config.yaml
model: "image classifier"
dataset: "photos of plants and fungi (iNaturalist)"
train_examples: 90422
image_size: 32
crop_scale_min: 1
translate: 0.12
stem: "deep"
label_smoothing: 0.1
residual_init: "none"
shampoo_beta: 0.95
precondition_frequency: 16
adamw_lr_other_params: 0.0022
batch_size: 128
epochs: 7.4
decay_fraction: 0.2
Rows from block 4 of a small image classifier, named by matrix and row number. Rows with one number belong to one channel. Each number is 128 + 24 x the weight over its row's rms, rounded and kept within 0 to 255. All counts start at 0.
After each channel's rows are labels from the 100 images, of 14976, where the channel reaches its highest value: "colour at peak" is the nearest of a few named colours to the mean colour under the peak. Only what is clearly more common there than usual is listed. The data: photos of plants and fungi (iNaturalist). In brackets: how many of the 100.
# convs1: grouped (4 groups) 3x3 conv, stride 2 (model.blocks.4.convs.1.weight, 168x42x3x3, each kernel summed), inputs within the group 0-41
# convs2: expand pointwise conv (model.blocks.4.convs.2.weight, 336x168x1x1, transposed), outputs 0-55

convs1.22 [117 125 146 152  82 129 122 102 161 132 149 113 103 111 138 172 118  86 147 122 160 137  94 132 156 141 147 133 103 165 121 136  81  89 116 172 116 121 153  99 125 140]
convs2.22 [134  76 120 143 104 158  89 171 157 111 128 113 113 141 115 111 102 137 142 124 135 112 169  82 130 156 108 143 113 161 108 124 182 118 135 125 121 163 140 122 141 187 119 106 160 119 105 135 125 187 127 118 105 140 176 166]
colour at peak: brown (63)

convs1.116 [163 119 160 130 123 102 119 160 168  88 136 127 167 121 146 141 142 114 147 116 105 117 111 130 201 135  92 125 111 147 113 131 157 170 130 166 135 110 124 117 103 121]
convs2.116 [148 129 130 142 132 110 147 112  90 134 112 143 101 161 120 122 137 128  90 152  92 126 123 148 107 117 158 113 104  93 129 132 124 101 115 105 130 157 133 110 163 150 150 120 107 119 121  99 134 142 116 127 139  92  91 104]
colour at peak: green (26)

convs1.133 [117 146 148 138 160 156 102 112  84 141 134 119 128 113 142 136 119 139 207  64 132  96  89 126 111 124 146 131 106  97 146 149 115 127 134 122 135 110 157 132 117 110]
convs2.133 [132 101 105 134 135 119 111 131  95 117 134 126 149 108  96 117 130 115 166 131 145 122 159 148 161 101 124  85 115 156 119 112 117 132 106 110 132  83 105 145 174 113  96  80 101 153 130 116 113 121 140  90 108 141 148 105]
colour at peak: grey (71)

convs1.82 [147 117 172 163  93 113 115 126 133 120 103 197  91 137 110 113 137 104  88 159 137 106 107 112 141 128 145 148 120 116 126  58 132 134 137 138 151 122 112 129 126 117]
convs2.82 [167 112 111 121 105 109 162 100 107 173 100 165 127 109 106 149 130  78 174 116 123 127 157  92 129  87  96 121 121 148  74 165 101 132 171 140 150 117  95 138 108 140 107 133  92 106 128 104 135 119 111 125 110 127  97 142]
colour at peak: green (39)

convs1.143 [142 132 161 123 148 122 164 121  98 132 148 145 128 135  79 105  75 145  85 101 110 122 116 172 145 112 145 149 134 179 111 100 153  97 129 138 110 117 114 151 110 112]
convs2.143 [ 83 130 108 158  88 116 135 122 120 142 124 121 151 105 176  89 140  63 119 105  99 107 149 133 133 125 173 136 107 156  86  55  95 118 134 134 103 139 141  90 135 109 118 149 112 154 116 129 134  98 152 136 139 107 153 149]
colour at peak: green (26)

convs1.128 [124 107  65 133 115 121 128  94 112 131 135 118 122 133  97 147 190 137 175 127 119 153 130 123 128 132 101  93  96 108 159 105 118 160 127 116 112  96 153  94 116 111]
convs2.128 [109 102 147 104 121 140 145 142 154 165 164 117  82 135 159 122 140 123  97  93 101 125 145 171 132 123 108 152 131 114 114 133  96 116 126  96 139  95 139 131 124 116 113  99 113 119 111 153 118 113 112 114 136 146  98 186]
colour at peak: cyan (29)

convs1.165 [108 116 112 121 153 147 176 135 117 155 145 149 127 136 134 151 146 105 140 123 164 127 133 142 134 111 154 173 107 199 157 128 150 172 119 163 138 137 128 134  88 107]
convs2.165 [137 121 173 133 114 142  95 167 140  88  99 102 153 131 101 126 140 108  91 187 151 182 129 134 109 102 104 166 129 120 126 129 135  85 122 122 141 100 157  95 165  80 148 100 144 131 149 110 116 119 143 156 131 112 124 141]
colour at peak: green (30)

convs1.76 [113 150 108 128 127  88 187 119 172 146 130 116 164 161  75 140 128 112 148 113 177 138 124 135 146 110 134 107 131 107 143 106 151 116 134 156 102 159 117 110 114 153]
convs2.76 [ 98 174 132 169 136 115  93 150 103 106 144 127 159 118 128 116 140 131 107 119 151 106 110 122 136 146 140 116 147 147 151 101 111 158 108  90 142 109 158 127 107 110 146 127 107 133 130  96 145 105 135 133 108 135 127 130]
colour at peak: grey (73)

convs1.88 [125  97  99  94 134 176 170 110 155 146 143 147  95 120 176 111 110 109 116  84 147 132 144  85 128 135 133 123 141 119 135 163 106 170 112 114 103 119 155 113 114 123]
convs2.88 [134 148 165 105 171 129 127 135 159 151 120 108 160 105 105 163 136 119 109 106 112 140  97  92 155 121 129 147 131 186  80 125 138 110 149  95 102 114  99 128 143 100 146 127 140 124 142 101 119 101 111 109 128 113 143 109]
colour at peak: cyan (49)

convs1.12 [111 123  96 130  82 195 126 143 106 113 142 117 158 199 135 116 132 118 153 115 136 122 114 118 107 121 116 173 109 106 120 113 151 133 113 119 146 161 120 156 103 121]
convs2.12 [117 152  97 114 122 132  79 113 144 123 168 113 103 126 124 110 174 126  94 128 184 116 130 107 128 135 152 155 110 122 149 186 129 158 120 126 136 130  97 159 131  87 122 116 164 135  94 138 110 132 110 138 104 103 142 120]
colour at peak: green (26)

convs1.33 [181 151 130 147 103 134 134  82 134 119 183 103 109 103 158 158 122 134 114 110 110 113 141 155 129  76 103 148 142 126 126 132 121 137 113 167 143 112 140 159 142 167]
convs2.33 [ 86  91 149 138 120 172 142 107 138 109 123 136  89 143 128 143  91 126 120 127 128 114 153 118 118 170 177 162 135 139 102  89 123 125 146 110 109 109 113 133 129 119 108 156 123 115 129 180 162 178  71  87 117 127 114 132]
colour at peak: pink (29); white (25)

convs1.92 [139 108 139 147 109 102 128 124 100  87  99 129 152 126  96 131 121 137 110 130  93 109 119 171  95  99 167 101 104 149 139 101 125 140 115  94 191 146 113 157 135 144]
convs2.92 [113 140 130 132  78 117 135 137 122 142  98 118 135 126 136 126 108  81 179 112 112 147 116 127  97 152  95 114 105 131 128 133  93 123 113 137 132 112 135 135 175 105 118 147 170 134 171  92 145 113 114  98  95 126 119 138]
colour at peak: brown (60)

convs1.87 [ 88 132 114 152 177 117 121 115 167 105 129  88 143 124 135 100 125 130 128 107 110 130 162  98  92 160 102 131 163 132 139 135 122 167 158 166 106 101 122  99 105 108]
convs2.87 [127 135 114 133 112 129 145 161 120 102 119 115 146  86 101 155  66 120 146 154 139  79 122 149  70  87 141  75 188 145 127 199 138  88  98  94 134 120 136 117  74 131 149  69 108 131 152 120  98 192 120  80 126 168  72 107]
colour at peak: green (35)

convs1.18 [116 159 142 125 110 121 108 129 134 154 147 153 201 157 179 120 100  93 131 108  90 116 139 115 145 113 152  93 104 127 141 132 154 105 103  94 115 103 128 116 140 122]
convs2.18 [177 189 121 155 136 135  87 141 124 126 146 136 128 179 134 111  91 105 134 140 127 125  98  98 140 119 130  98 114 162 147 157 129 166 105 121 117 163 100 160 145 137 152 156 152 113 143 123 123 120 142 133 122 108 147  97]
colour at peak: green (29)

convs1.51 [149 174 156 155 113 130 141 101 138 136 138 116 160 124  91 126 125 129 105 115 100 117  82 114 165 120 193 112 133  99 117 151 116 130 120 142 115 162 154 155 118 168]
convs2.51 [159 127 141 112 113 122 161 128 113 114 136 110 145 106 155 142 131 187 142 118 138 123 140 113 113 106 106 166 138 141 134 100 127 113 135  73 118 116 150 122 140 175 168 104 117 114 158 118 136  77 117 137 136  90  82 119]
colour at peak: green (27)

convs1.39 [140 101 108 170 100 132 118 147 119  94 128 132 153 147 114 121 162 150 141 126 176 121 125 161 132  85 108 123 134 123  76 128 105 142 171 145 106 146 160 137 118  82]
convs2.39 [123 123 145 168 165 100 134  89 118 136 107 147 100 156 141 150 118 121 118 162 141 135 153  89 122  95 152 170  79 160 100 135  99 154  95  97  93 111 141 118 136 124 124  88 109 155 120 155 187 102 150  91 171  95 117 147]
colour at peak: brown (60)

convs1.140 [128 104 131 122  85 135 111  98 117 162 108 131 146 103  83 109 116 158 130 125 149 124 156 108 150 106 129 135 157 171  76 105 158 115 119 148 148 131 132 184 149 112]
convs2.140 [146 106 128  85 105 148 128 135  98 134 127 115 179 125 186  83 147 108 131 129 177 146 118 105 110 106 138 178 134 117 137 102 143 121 134 127 156 107 130 144 110 143 122 120 165 140 131 142 109 150 104 160 110 125 107 148]
colour at peak: green (25)

convs1.59 [142 137 171 117 105 128 123 113 124 130 149 136 138 110 157  92 147 103  92 147 126 141 133 119 132 143 181 128 199 116 118 144  84 109 181 119 119 138 141 106 107 114]
convs2.59 [131 123  77 159 149 135 181 130 144 190 184 136 109 109 136 123 126 157 102 146 163 120 155 111 133 126 134 109  88 149 129 127 192 117 174 138 153 142 132  92 111 107 111 111 166 100 102 125 114 161 151 114 138 120  87 117]
colour at peak: grey (73)

convs1.144 [114 106 117 133 131 103  98  75  84 129  93 141 122 112 112 150 150  88 149 162 134 175 131 138 151 110  90 129 117 120 152 136 134 181 127 138 121 122 177 122 137 129]
convs2.144 [ 82 131  91 145 106 114 141 112 112 116 153 135 152 119 101 110 147 133 137 111 157 134 115 149 111 118 125  84 120 135  95 162 101 118  89 148 143 112 166 138 163  94 116 109 141 120 123 117 151 192 107 114  90 128 192 115]
colour at peak: grey (77)

convs1.31 [127 123 129 158 131 124 131 154  85 124 129 143 175 158 137 107 153 137  95 117 184 135 152 121  94  77 120 113 158 131 103 122 115 170 130 107  92 145 129 109 114 160]
convs2.31 [110 141 135 107 177 120 124 129 122 139 138 144 133 113 152  69 134 156 113 128 151 129 131 102 116 119 128 102 128 175 127 119 149 157 141 114 115 111 170 166 177 103 121 135 115 113 151 119 139  97  68 119 128 161 131 140]
colour at peak: yellow (40)

convs1.145 [115 133  94 123  92 118 146 107  72 130 111 139 135 111 106 102 121 171 145 129  96 124 108 115  95 131 114 146 114 116 154 125  86 126 155 126 148  88 143  78  83 128]
convs2.145 [131 147 163 144 137 120 115 122 136 152 180 144 138 141 120 113 134 131 131 152  94 114 153 123 130 122 125  90 115 128  98 105 129 128 160 180 105 113  95 131 131 113  86 116  94  94 140 129  90 142 122 123 100 136 119 139]
colour at peak: cyan (27)

convs1.41 [150 142 103 130 183 148 157 127 105 106 156 109 100 100 148 151 149  87 130  92 118 118 128 123 155 155 134 132  93 149 140 148 134  99 150 111 165 110 101 179 126 130]
convs2.41 [134 123  73 178 141 140 153 107 130 108 109 132 131 112 101 155 122 104 120 165 141  76  84 155 154 149 119  87 107 119  84 157 143 152 142 129 125 133  88 150  90 126 114 107 115 124 143 168  95 126 117 134 113 115 123 128]
colour at peak: grey (78)

convs1.36 [141 117 117 125 142 122  93 100 126  74 155 130 130 123 108 107 111 111 107 105 130 144 139 167 110 101  89  94 142 128 108 116 105 142  78 118 166 156 176 121 153 109]
convs2.36 [114 106 109 155  91  98 133 132  91 113 142 102 119 165 103 137 130 132 104 145 147 125 160 101 116 104 126 105 137 110 143  91  89 124 181 126  79 162 148 124 153 143 121 134 112 133  98 115 125 128 160 135 105 140 148 122]
colour at peak: green (30)

convs1.129 [109 118 132 134 195 175 194 123 124 122 118 121 140 132 156 142 124 146 159 124 142 134  94 157 117 102 113 166 120 173 127 112 145 145 133 110 126 153 141 121 103 108]
convs2.129 [105 115 138 131 134 126  94 139 157 114 101 141 105 139 146  65 113 152 155 157 111 114 174 129 106 152 150  95  90 123  99 115 129 110 116 121 112 124 114 107  59 142 111 164 105 112 121 116 137  86  62 126 121 113 133  95]
colour at peak: green (25)

convs1.15 [105  82 121 142 107 131 139 135 126 120 164 180  95 147 156 129 125 142 163 117 201 118 126 151 114 109  98 132 121 128 115 137 111 132 117 134 136 167 145 109 106  83]
convs2.15 [113 130 121 145 115 142 116 147 110 132 126 114 137 138 120 163 126 176 112 118  82 126 118  99 139 104 132 114 118 135 111 104 134 140  76 131  76  94 104  74 157 133 146 153 142 115 112 162 141 103 120 138 114 128 163  96]
colour at peak: black (30)

convs1.150 [ 97 131 154 126 162 127 152 133 120 106 128 117 146 126 121 142 143  96 123 105  98  93  96 185 143 119 172 162 121 124 137  98  86 130 145 135 124 142 149 125  96  73]
convs2.150 [165 120  96 128 112 108 127  87 142 153 128 102 130  94 122 141  80 168 119  87 117 101 146 164 141 115 101 122 103 158 187 139 118  95 118 106 112 114 163 142 133 131 131 118 132 111 118  88 138 155 108 149  99 101 142 106]
colour at peak: green (29)

convs1.100 [127 111 120 101  99 180 128  96 113 142 120 155 119 125 109 120 111 105 114 121 132 107 141 102 177 121 109  71 109 110  86 172 127 130 112 115 131 158 139 103  86 140]
convs2.100 [ 72 122 103 118 119 108 130 117 162 104 119 114 117 149 118 137 107 116 137  92 150 118  85 119 150 112 144 119 166 104  82 130 158 150 149  73 156 109 116 131 131 130 135 121 141  89 160  77 136 105 122 129 119 113 142  61]
colour at peak: cyan (49)

convs1.137 [115 113 159 104 168 142 150 126 139 131  94 143 151 119 144 135 152  90 111 103 138 122 178 131 179 110 117  88 116 164 130 168 124 121 114 131 117 119 132 171 172 122]
convs2.137 [108 140 135 111 111 106 124 119 136 119 135 116 180 121 136 167  99  85 170 143 106 141 103 105 128 133 129 101 161 122 130 116 122 108 102 126 171  89 186 139 118 174 158 127 157 121 138 102 106 173 106 174 104  91 147 124]
colour at peak: green (28)

convs1.21 [135 119 110 154 125 114 124 125 168  93 118 144  85 108 143 131 127 100 163 129 172 146 141 130 155 121 171 168 116  87 165 142 103 116 101 146 112  79 131 147 121 116]
convs2.21 [149  99 126 106 132 168 148  87 105 150 116 100  87 133 101 110 137 112 105 121 100 162  86 109 170 112 107 117 128 141 167 152 138 160 139 123 158 173 145 103 116 103  91 103 154 157 151 163  85 119 125  96 105  99  97 149]
colour at peak: black (26)

convs1.90 [132 138 120 135  97 133 124 124 132 116 105 118 159 114 106 153 181 141 124 153 110 130 113 182 113 147 181 111 100 119 125 108 178 131 118 124 171 104 119 125 179 128]
convs2.90 [104 120 146 165 106 171 109 167  93 129 153 128 129 120 121 162 121 136 116  92 136 134 135  98 117 157 100 118 118 116 129 130 163 127 101 126 193 127 162 102 133 178 138 143 128 165 109 135 126 101 151 131 153 124 123 163]
colour at peak: brown (61)

convs1.161 [146 140 129 114 104 123 156 169 210 139 137 130 151 152 101 116  96  93 113 103 107 121 136 159 151 123 149 132 106 165 127 132 121 114 137 116 119 140 105 114  81 108]
convs2.161 [134 100  85 132 117 130 164 137 106 139 118 140 121 123 134 127 131 102  94 110 118 125 155 134 146  99 136 144 118 133 102 133 176 134 134 126 152  95 109 127 142 122 113 127 127 161  88 103 120 145 155 102 171  91 132 154]
colour at peak: green (30)

convs1.13 [178 121 124 135 191 111 135 111 113 169 122 106 120 144 152 141 153 134 111 106 114 118 141  91 115 163 116 113 121 151 100 106 155 115  99  78 155 136 135  98 114 148]
convs2.13 [141 145 146 165 123 130 105 111 169 100 146 155 124 150 182 137 159 105 142 126 148 135 169 108 116  84 131 123 119 143 123 121 126 100 106 165 107 108 155 127  71 116 151 104 108 137 128 121 134 119 124 170 113 163 136 116]
colour at peak: pink (25)