config.yaml
model: "image classifier"
translate: 0.12
activation: "relu6"
loss: "cross_entropy"
init: "lecun_normal"
residual_init: "none"
optimizer: "soap"
merge_dims: true
adamw_lr_other_params: 0.0022
grad_clip: 5.0
batch_size: 128
epochs: 7.4
warmup_steps: 520
Rows from block 11, named by matrix and row number. Each number is 500 + 40 x the weight over its row's rms, rounded and kept within 0 to 999. All counts start at 0. Numbers have three digits each. After the name is the row's rms in percent of the matrix's.
# short1: shortcut pointwise conv (model.blocks.11.short.1.weight, 576x336x1x1), inputs 272-335
short1.366 098:546486519506500532467438495435450483496510475449524498523523500442481420509464560485546489485485464489458567457501465526521538507450526475465463584415544497503517565450454468499587610540526560
short1.367 104:573570538496536539425507550551493540420441471509506509532556569515523556542531458442444533432486477515514540468522446482462544455524469483535430445505480540463454417472521450450468481524542552
short1.368 098:486505415464452537475562439554524525526451503502544507491527499558551580521500489464444505486529443481427539443561521527514545440580525502548466478484547517494506534534524551469473523496501510
short1.369 099:503461438522461549442521496519542416560446518503455432512528486537546487482514475556475508426495546513504461493461482547564524492430542496464491546404503495534507511483590535521481482533479473
short1.370 099:485511520572434548476546497514511457485510527529477451488562536521517474462440465556638551487479514526455475596474419517523478527518487542490451484428500509499552540450558488482508606529498476
short1.371 103:493444500481512526521515554455509444478448483482525599498459617594533474545498477487409543483505558460507534476459584476528489435489501521504436461436490596433571563497476608488542524477464516
short1.372 108:446513463530481504460462468494433453516531500472522480540534482531497502473458514554513472530544406539417490585597421480493504488476526553447497524533480638519484471490529549487466500471545520
short1.373 101:517484444526502500493534484540592505500487531508554543563475498463523468412508511470485438489471523487466477534468433441474498507531487503532481479426538466541510465527514530605437499541483486
short1.374 095:455462526481533547485507501551475534532498550532553563462439514543484479496468507443448487462496520520429421447530498524548530466425502488444468532519454507557510481509429481445454481541460569
short1.375 100:485426526562453501520493443547514469509544473496467491517469491426453471491470454460495515494464513475463488515536518544493403540489528404501457471578440462477452510540501439500544508458547505
short1.376 096:477558464577472565514525538510543501488435493500491471514462543472426512490473476501515450556510524516517511501555566527525420512498516434538491516534500513538436573508419532561439536485477479
short1.377 104:506426515463537562460490486502462572525487504495538552507462496396505451491541466464538540562528532410517479420519481509447473501538466488542488458443449542482504541461441504491485479490467463
short1.378 101:527511606487457526469560512440477545507520490515467500559509572508484474510535526533542517489518462412546549487516407503493545485548489509440518497461543465485501460448538503481476539491538535
short1.379 105:487489481505522509663429447446459483493491503489459430479542494541511548535534521443482483530510486597467487480490484486491496513508448455513482516430527506531472533525483481409430505499462459
short1.380 100:475528487464571502511536558525444492461486537547458613507510528435480511504525488443481469481515465523448497472547476497490469486452503495495430428475487526458518521460553476523516463562488519
short1.381 102:525453454518437492468469474439491508512571451539451475595491486507468584481522468499522480515509558435472583528510490477474530439508494509450503600484504530472503497519510544487512444489451393
short1.382 107:505455496462530517546531496450511486506508540534470467495601499546507471527436464506459469503527505523484421505450507468479515534480463588538435495471531480531446558505478486565501477454472467
short1.383 100:492466479492463515561499518542529472578546535449513481482504509561492436478457570524468477492477531601531436525419490474482524488485530591496561552419533495547505520484477535508584445571492555
short1.384 103:459446514450513498525542485534552447523511475481478509501494539465529436546483510539484472494542538462576485396476449553527432560518481484496484507557552444509445537540541501578500428526586563
short1.385 103:510636465508542500481591541438540505529520552526527526540485437442487488528536415458514436420512523489478507571506568594551460526497503538466480482506429549493509427474496487485523492535491503
short1.386 102:527473534484600496438484533440532512564562472516541506483496421498537463510515509482522473472527525565525442544500541580499480531462432605479482438504455475488495523456532471564545468474480479
short1.387 101:431457526526465516442587462467475518568490552522495466429462416511551509430503519481540527499513547510451582547521456479500472579479413479576565431526480531446435478528463594514498527578522550
short1.388 105:493504541458534447572459535425525502487485542524495562464501509481496470470513519521545472532474516506546482465457514548471506491592508499490482466396431494485481478468503541496518552520396445
short1.389 096:487477466483439488595458497543484497514598508483499504486485590470508510480458512543519434457519504535472489513440513470509567475461513477445567507517532495501501576508531510553534441508480550
short1.390 104:495527498529517476507558493499518497484519479512509481571497546527509484494483524514476503497455539437464508444509531493515508540510497504490487528575512479501497517515448468477501479481452567
short1.391 100:448503475518511504423531420549400461539539521466487439502504486506592570545520481478551532564546475482492536496485461553516461422491560569500468511483543572537527504500457561490496547478557422
short1.392 102:569456487457493465549505515481548421467497494502519491550514540491515503544495510479426524538478480544534395459543534493497514514539506495519534454530500469523499486442419525565400560475533496
short1.393 100:512512510507481518541520569497555447418478478473501482510478574517432515501456470427540513517419524457455454582422500570500616485478477510586530492434573480490506525473469551538524472557525582
short1.394 098:499493515510496511531488480562466515424567521442468519509464480400468486418465464435447493503479543515444501541458652497473414477519506486453544526451514526495448517528476511516553544526454487
short1.395 092:500494445455454537526519513495484544496485492452487491450531504523468506447561486457470544502507519522552509512486546428488429517556482502546591499399476499496443482529483469504473498501447482
short1.396 099:554481510526505443477530525485510576577519519506510469484496536510482570497498476422434456521508498491526522545542516517510507486473552464512441492549474574496442449377491495498466517594468537
short1.397 096:455432444519460460470537482558493499566513559564546432496558512544551508523471455562433422476502505476507511458513536554462451471486495480507439524487440515511453444493549474446415539512522500
short1.398 098:527489492487485518576516442499582537566507543506493528558475509489591648553556516555567539551470517485522472501477447511473520514445454513533379533475506453512465473488510485507426569473526457
short1.399 099:484541514518497547531454506493455521500485516466496523472510383501457475542510531569499500490501519491493543557431420502517561504466559479461471447483484508494585482470509479452453533563435501
short1.400 101:496455451479458466466520542455569458549465457463500473529539553491432538442387533571468518487510499509548489502433523500587491535537486500548547476467502519473520457532494489494494525516505507
short1.401 098:518476464448483473518477549474437485446464515473549495538433418551526460519523569481518488515533527528529506485474465504530559472459492471466482547511532464452501503460467495424579585556502561
short1.402 106:476503468457481471499516495505608500459549456467515499503454560482525435513460502553507553532456453481505523419465538519517405564488511458524479477548485449520504585535513492533536514547550554
short1.403 104:456458469483465457433532536486509470464508538596587455496544488515545498481476517533515511524466492463527542460554518530446499443546530491525432531447507534519469477481497431520457562562458499
short1.404 099:425500476516517482478463527520457438470513498501521460524474492453439529563577449470482474480518478525533518531488508493536518454553454482516546454446506531456559526507596500474462473530475567
short1.405 103:420512469516576496533477538449442476508537589458497471454520412549507540471523523517531531462527441526520453541548476553566543489472529564509540547560546539446428487456533502522469485432612568
short1.406 088:534459514454451539498555538534460487475434523535526470458464474524558555489463544454471499478461425467458488419575518565400418585492514516495459462501571504463536497487439492524468521501485519
short1.407 103:459475512479473486549508538464478515508483485478505492501466510542552474494479570447550434507532468545480550507437479480476474513527460376485590551460599537526504556538518470530535498500462490
short1.408 094:498393496520478527520458509501468466577446530512471463436485519471464458526505473452481421497476567479452472424545500528482519455421529478439471553548530515437488506448456514459504438532471510
short1.409 099:476483442551496422494487523554466477492467475460513521472492476518480499508485535504490460553535499520473512571515595482534440471487495495473550539476469530508472524571508421453460531510510457
short1.410 098:456443563486538552546577487574564502496499508523485516442545550532517452617600501530515527502469480466458502502531478470473549454493456455517524514507515502559473450523483498487527483452565518
short1.411 100:512493527441491544506473457499488516521525496527498522497448457484548510544576504527514425509472506573449527576521467504538520508425569452476558493514522469521524506456524523446479493521546481
short1.412 102:506505583532447484536489488513512511528483494551505493443473419533551478494494453446466518481484481503558522511497391507468469569480484546500438503488461524490471504501542544479489460527484542
short1.413 102:497477463476471518514540474483470493526550471541524510470486430570577566498485495526496511465444450459516507563518511533497422537559505605525452517469523448492470516563573465490511414490462492
short1.414 100:473555523513445511523510530483503497491486480477542515473491503548458483480452498501507488489533466527475487476479555497451555575585542504560551433501552534537527514495512488492589499552479500
short1.415 098:501454497481597511532485497595505491543590493507524515539526521508520504557537473494508554560477534465481496527479538516484522494495431472468484480478550473500540500537445481516404483468510495
short1.416 098:497491473503545525440497502573445479412491572482566502453516539515504526574545495504464504469527475500543489478502439504561492486512452461523478494467462487517528479543496502502432548513402471
short1.417 098:462533440515530460501565520477516546522529519498486538472482522453514469481463507451438469493508467549464467424498612450511475533516535471554486468440488531497492409505500532487530535483425570
short1.418 101:489504494473596498548586531434536496466482490595457490455462527510483452514573474545504569505515517439525480521605505471527531472484517435436450494525478482576525461546472424519507565515613451
short1.419 102:585454518503421574580564508544519525494578528551496475469489521465555496485432488482431554476476518434409502470585490457507476503467482466451438475485491500458517472563456479465409474543495535
short1.420 104:503536476444531516613564504476517507514538469529523466482458498491572486512529431528483515436533466483485446510574470504534602514480486417494490521477470353567493510471456459488402502493514522
short1.421 100:441499479507611541552471542555463483396481467489487463557498533486484491516465483493456568494500456521453564505484508489493552470506495504577494441543523593508517439493485513500494573500429476
short1.422 102:462558401484531479514539495500547467506504568475462488477477587460523465465456492531515533498464608477539497434485507512607475527432471494506484473533511377505444526514507427471516490481513536
short1.423 101:494604419517484449518465537488447506520533395515434558539499525533548499627450476408540498517489537437445512471541548494544482472490455502512530545551475438500567522541468490459576484476508493
short1.424 100:463517487534527496526506557445521532509492480526489483503452491502523446516542472542537485492547439440467442491559510497568556492458496435531409480501506519527568466494540440518462508520501498
short1.425 106:471454570552530459487502426473515500463537513481539432517472430531529479473499546541544541590440497465492540530417569476489466544466485549522497485515471475503546609525512522512537447511464528
short1.426 102:530545507532556414586562616417517495502528550482479520507446464430441543450465528548489501468498481557571556473462577462540481503542547550524531494532551579450489474531514523466520496494604539
short1.427 084:447494496493440481482515527501498505461507535518425481440459525528496519522444485460468530493480439464517440566540579483464475461528559474557464447479442572499471400524454507509477513524484540
short1.428 097:421485463511567487559470492570522512467455552481460457589444491502472479482529506461558522530475473540546512532508436564518540519471579541538451470470471532400504516517522562451485486419544487
short1.429 102:515537573506479479468570531456505549511470456485512483518513477558460518482487514548499444493552502536556481490478451444440542466531595544485429506472455549533581606485514520509566466477475445
short1.430 104:521523499486485504563471481492517480526498544497478483499549494515552519460459478535472400455505544520486507474464497526468495572608490504511524506472503504545480618418546546490565494494465477
short1.431 095:536515469532489574543524510556557522565464506462491542452505545514541564583438436431536506483524497576531515523453463494558452548498492498455504522495580551433557532483531499515553520541534522
short1.432 101:551495446442441507543515418515520470531490547548493441570556502460467497487438406484459478415560477507520462458467522476470500511565529509476534477461595554474529459545431485506525463490530451
short1.433 095:574463467464535534560490508588487477436419480425500529454457561529414543555485465470505523490526533588502548471603535461483541461492467526516565481489502430518510512473474431451537568571515588
short1.434 103:473496480469501501537506437486538538483523431631486513582478520451459514521472488471467505529523412415479462498466548476470499559529491511468614484459462563530473534482513465520539471440464506
short1.435 103:522490492539476491508573514500492557487583471503498482541449456509460492600438477498543502495484466521498462462498484432510560532529519536519514511494499482447494539452464534467457511450486500
short1.436 099:494479460495467520467451508534495508501539432527567515455539577469525463458568475506443451419473449501435530507492506460500500540428462506508452536467525490513520488521505450525513412495568548
short1.437 101:463476525501482502514490465467453490569544432498460499485499493508496501489536514498594562565451517516488494549500482500510490498542523460419456449525466512498542526536464483577524506522454447
short1.438 100:499539442499483477509489480585529514538473475489466537509493516538545488587453446513492540475609531473467488481522511516474486502513453533516585564466564525525592555572504499518508479456499492
short1.439 102:579487491423542515587431537582467472421475497490421487498511529534434555511532600550521506490486464501535588498524525457474428419507471463502460489529487564490443519507499522540428461475501490
short1.440 102:596520524520491573518448476523426478513514494474544485452482505464498477510440500542478500538429544454493536519525477533542468474405525473563547445512460516486492499474497474444457513560495468
short1.441 102:509489536548436497511455528516457508556417473526511561542499466553522506458510501536508522512557524493518547422485559575476527513527454480467469503547569440495466557459463449531568569522525573
short1.442 103:498498437477516502563459518546472551458501511535528396479558431459536546595465562546478476527536442526433521463531521468525543540447459537541583539464458513536467502445481539498411521517505616
short1.443 093:488524421499526482480511551543468503514447518471551467440559516484496514484497419441527463511464462518394533499553436538492477474461485471550553471498461492529507498483504508465520518491471538
short1.444 102:475440527520547508493531519506448520508517507563475466526543482489451412496467494406489516507469512542449541522530611541522466439525526476474542496482474507496479483592471519529441548472529510
short1.445 100:469478539482538529502506453440488517552502523539513441522472447435497462539496510522442502498576526586504559412425560510496501488481527504506464513510559454454496458473610460457533454531442450
short1.446 097:509479545503527551498477525572521442438478554492437494471493493516464483563502479422473478485474475471480468525506598510450449440464501481520495540473503434524508549473484516582525499477521482
short1.447 098:471496477457539568526482499405520551456499408577512464626497412476491467580491461429468518579571466536531472456486580467466460576538509426532553535514482534530439544520519549480475486464503500
short1.448 098:486639419515557515482473510479518461491497523511437495501468443492445508552451478482492480479522455544535480540503619548483544490480562516457485507571485577434532515545480533535493481485531535
short1.449 098:461506541431480472479540524477509434457535449479587508492518467521508483483485618479474510476485419476514506470521553499490531460477514519502486572464489431521465487448445435515527531513427571
short1.450 099:459467456485463470478541456569496508575509547554543426490557495522536525500488459539445435496511474474513467459518556502451526463517509455534442523463472524503477477488554507478427550501525535
short1.451 102:501476531549509535464523488525524514524485535494520569452502484460493586477515484458462499480464467445499518531494510534521402520557487630595515451484504531426486479439549506563464489470509514
short1.452 109:565509496547501509431496536468514461471465528466497474555588474473481526522532568478451526492475525472512504503521494467460460500462484530456516498443521489514523539553487484536541451507692537
short1.453 103:545444446552540480497508459596536477523530541471432592542586563508471438461466448573481495477519509485491471527532577474502548450471445459479532531492488438512487510484510542580543459463529465
short1.454 107:455558508526510529516591454441465482514488509491499484498505531461511479492497534504517479480513458423511473472553436529561602515480517463493536436455453496576559486484519435517474560473527551
short1.455 100:484479515466482540545466514655440477553495475467517489499451390476473501389467486528484488517464482456406527560501504415484484521422458501477494512409494524480465514511549482505580467476522525
short1.456 097:499554568498472502484497509521459503484563401486540472544555461498459583461475471479464465540461407488524568590461517473457505450455517599484493496454439497518461530508505482554468525477488523
short1.457 102:447467499523476530513477489589487505577524509520552459478498503600517497497448495486442482415463525470470458505460472521564542484477584485454565495495502489459455476500474546476451520506475519
short1.458 102:520490490491502537505535491507477485466512459565509543491510574463508501478487466500556522503520524476507544402482558527520472568480460482477631487430545500434485465494553504469524494512522515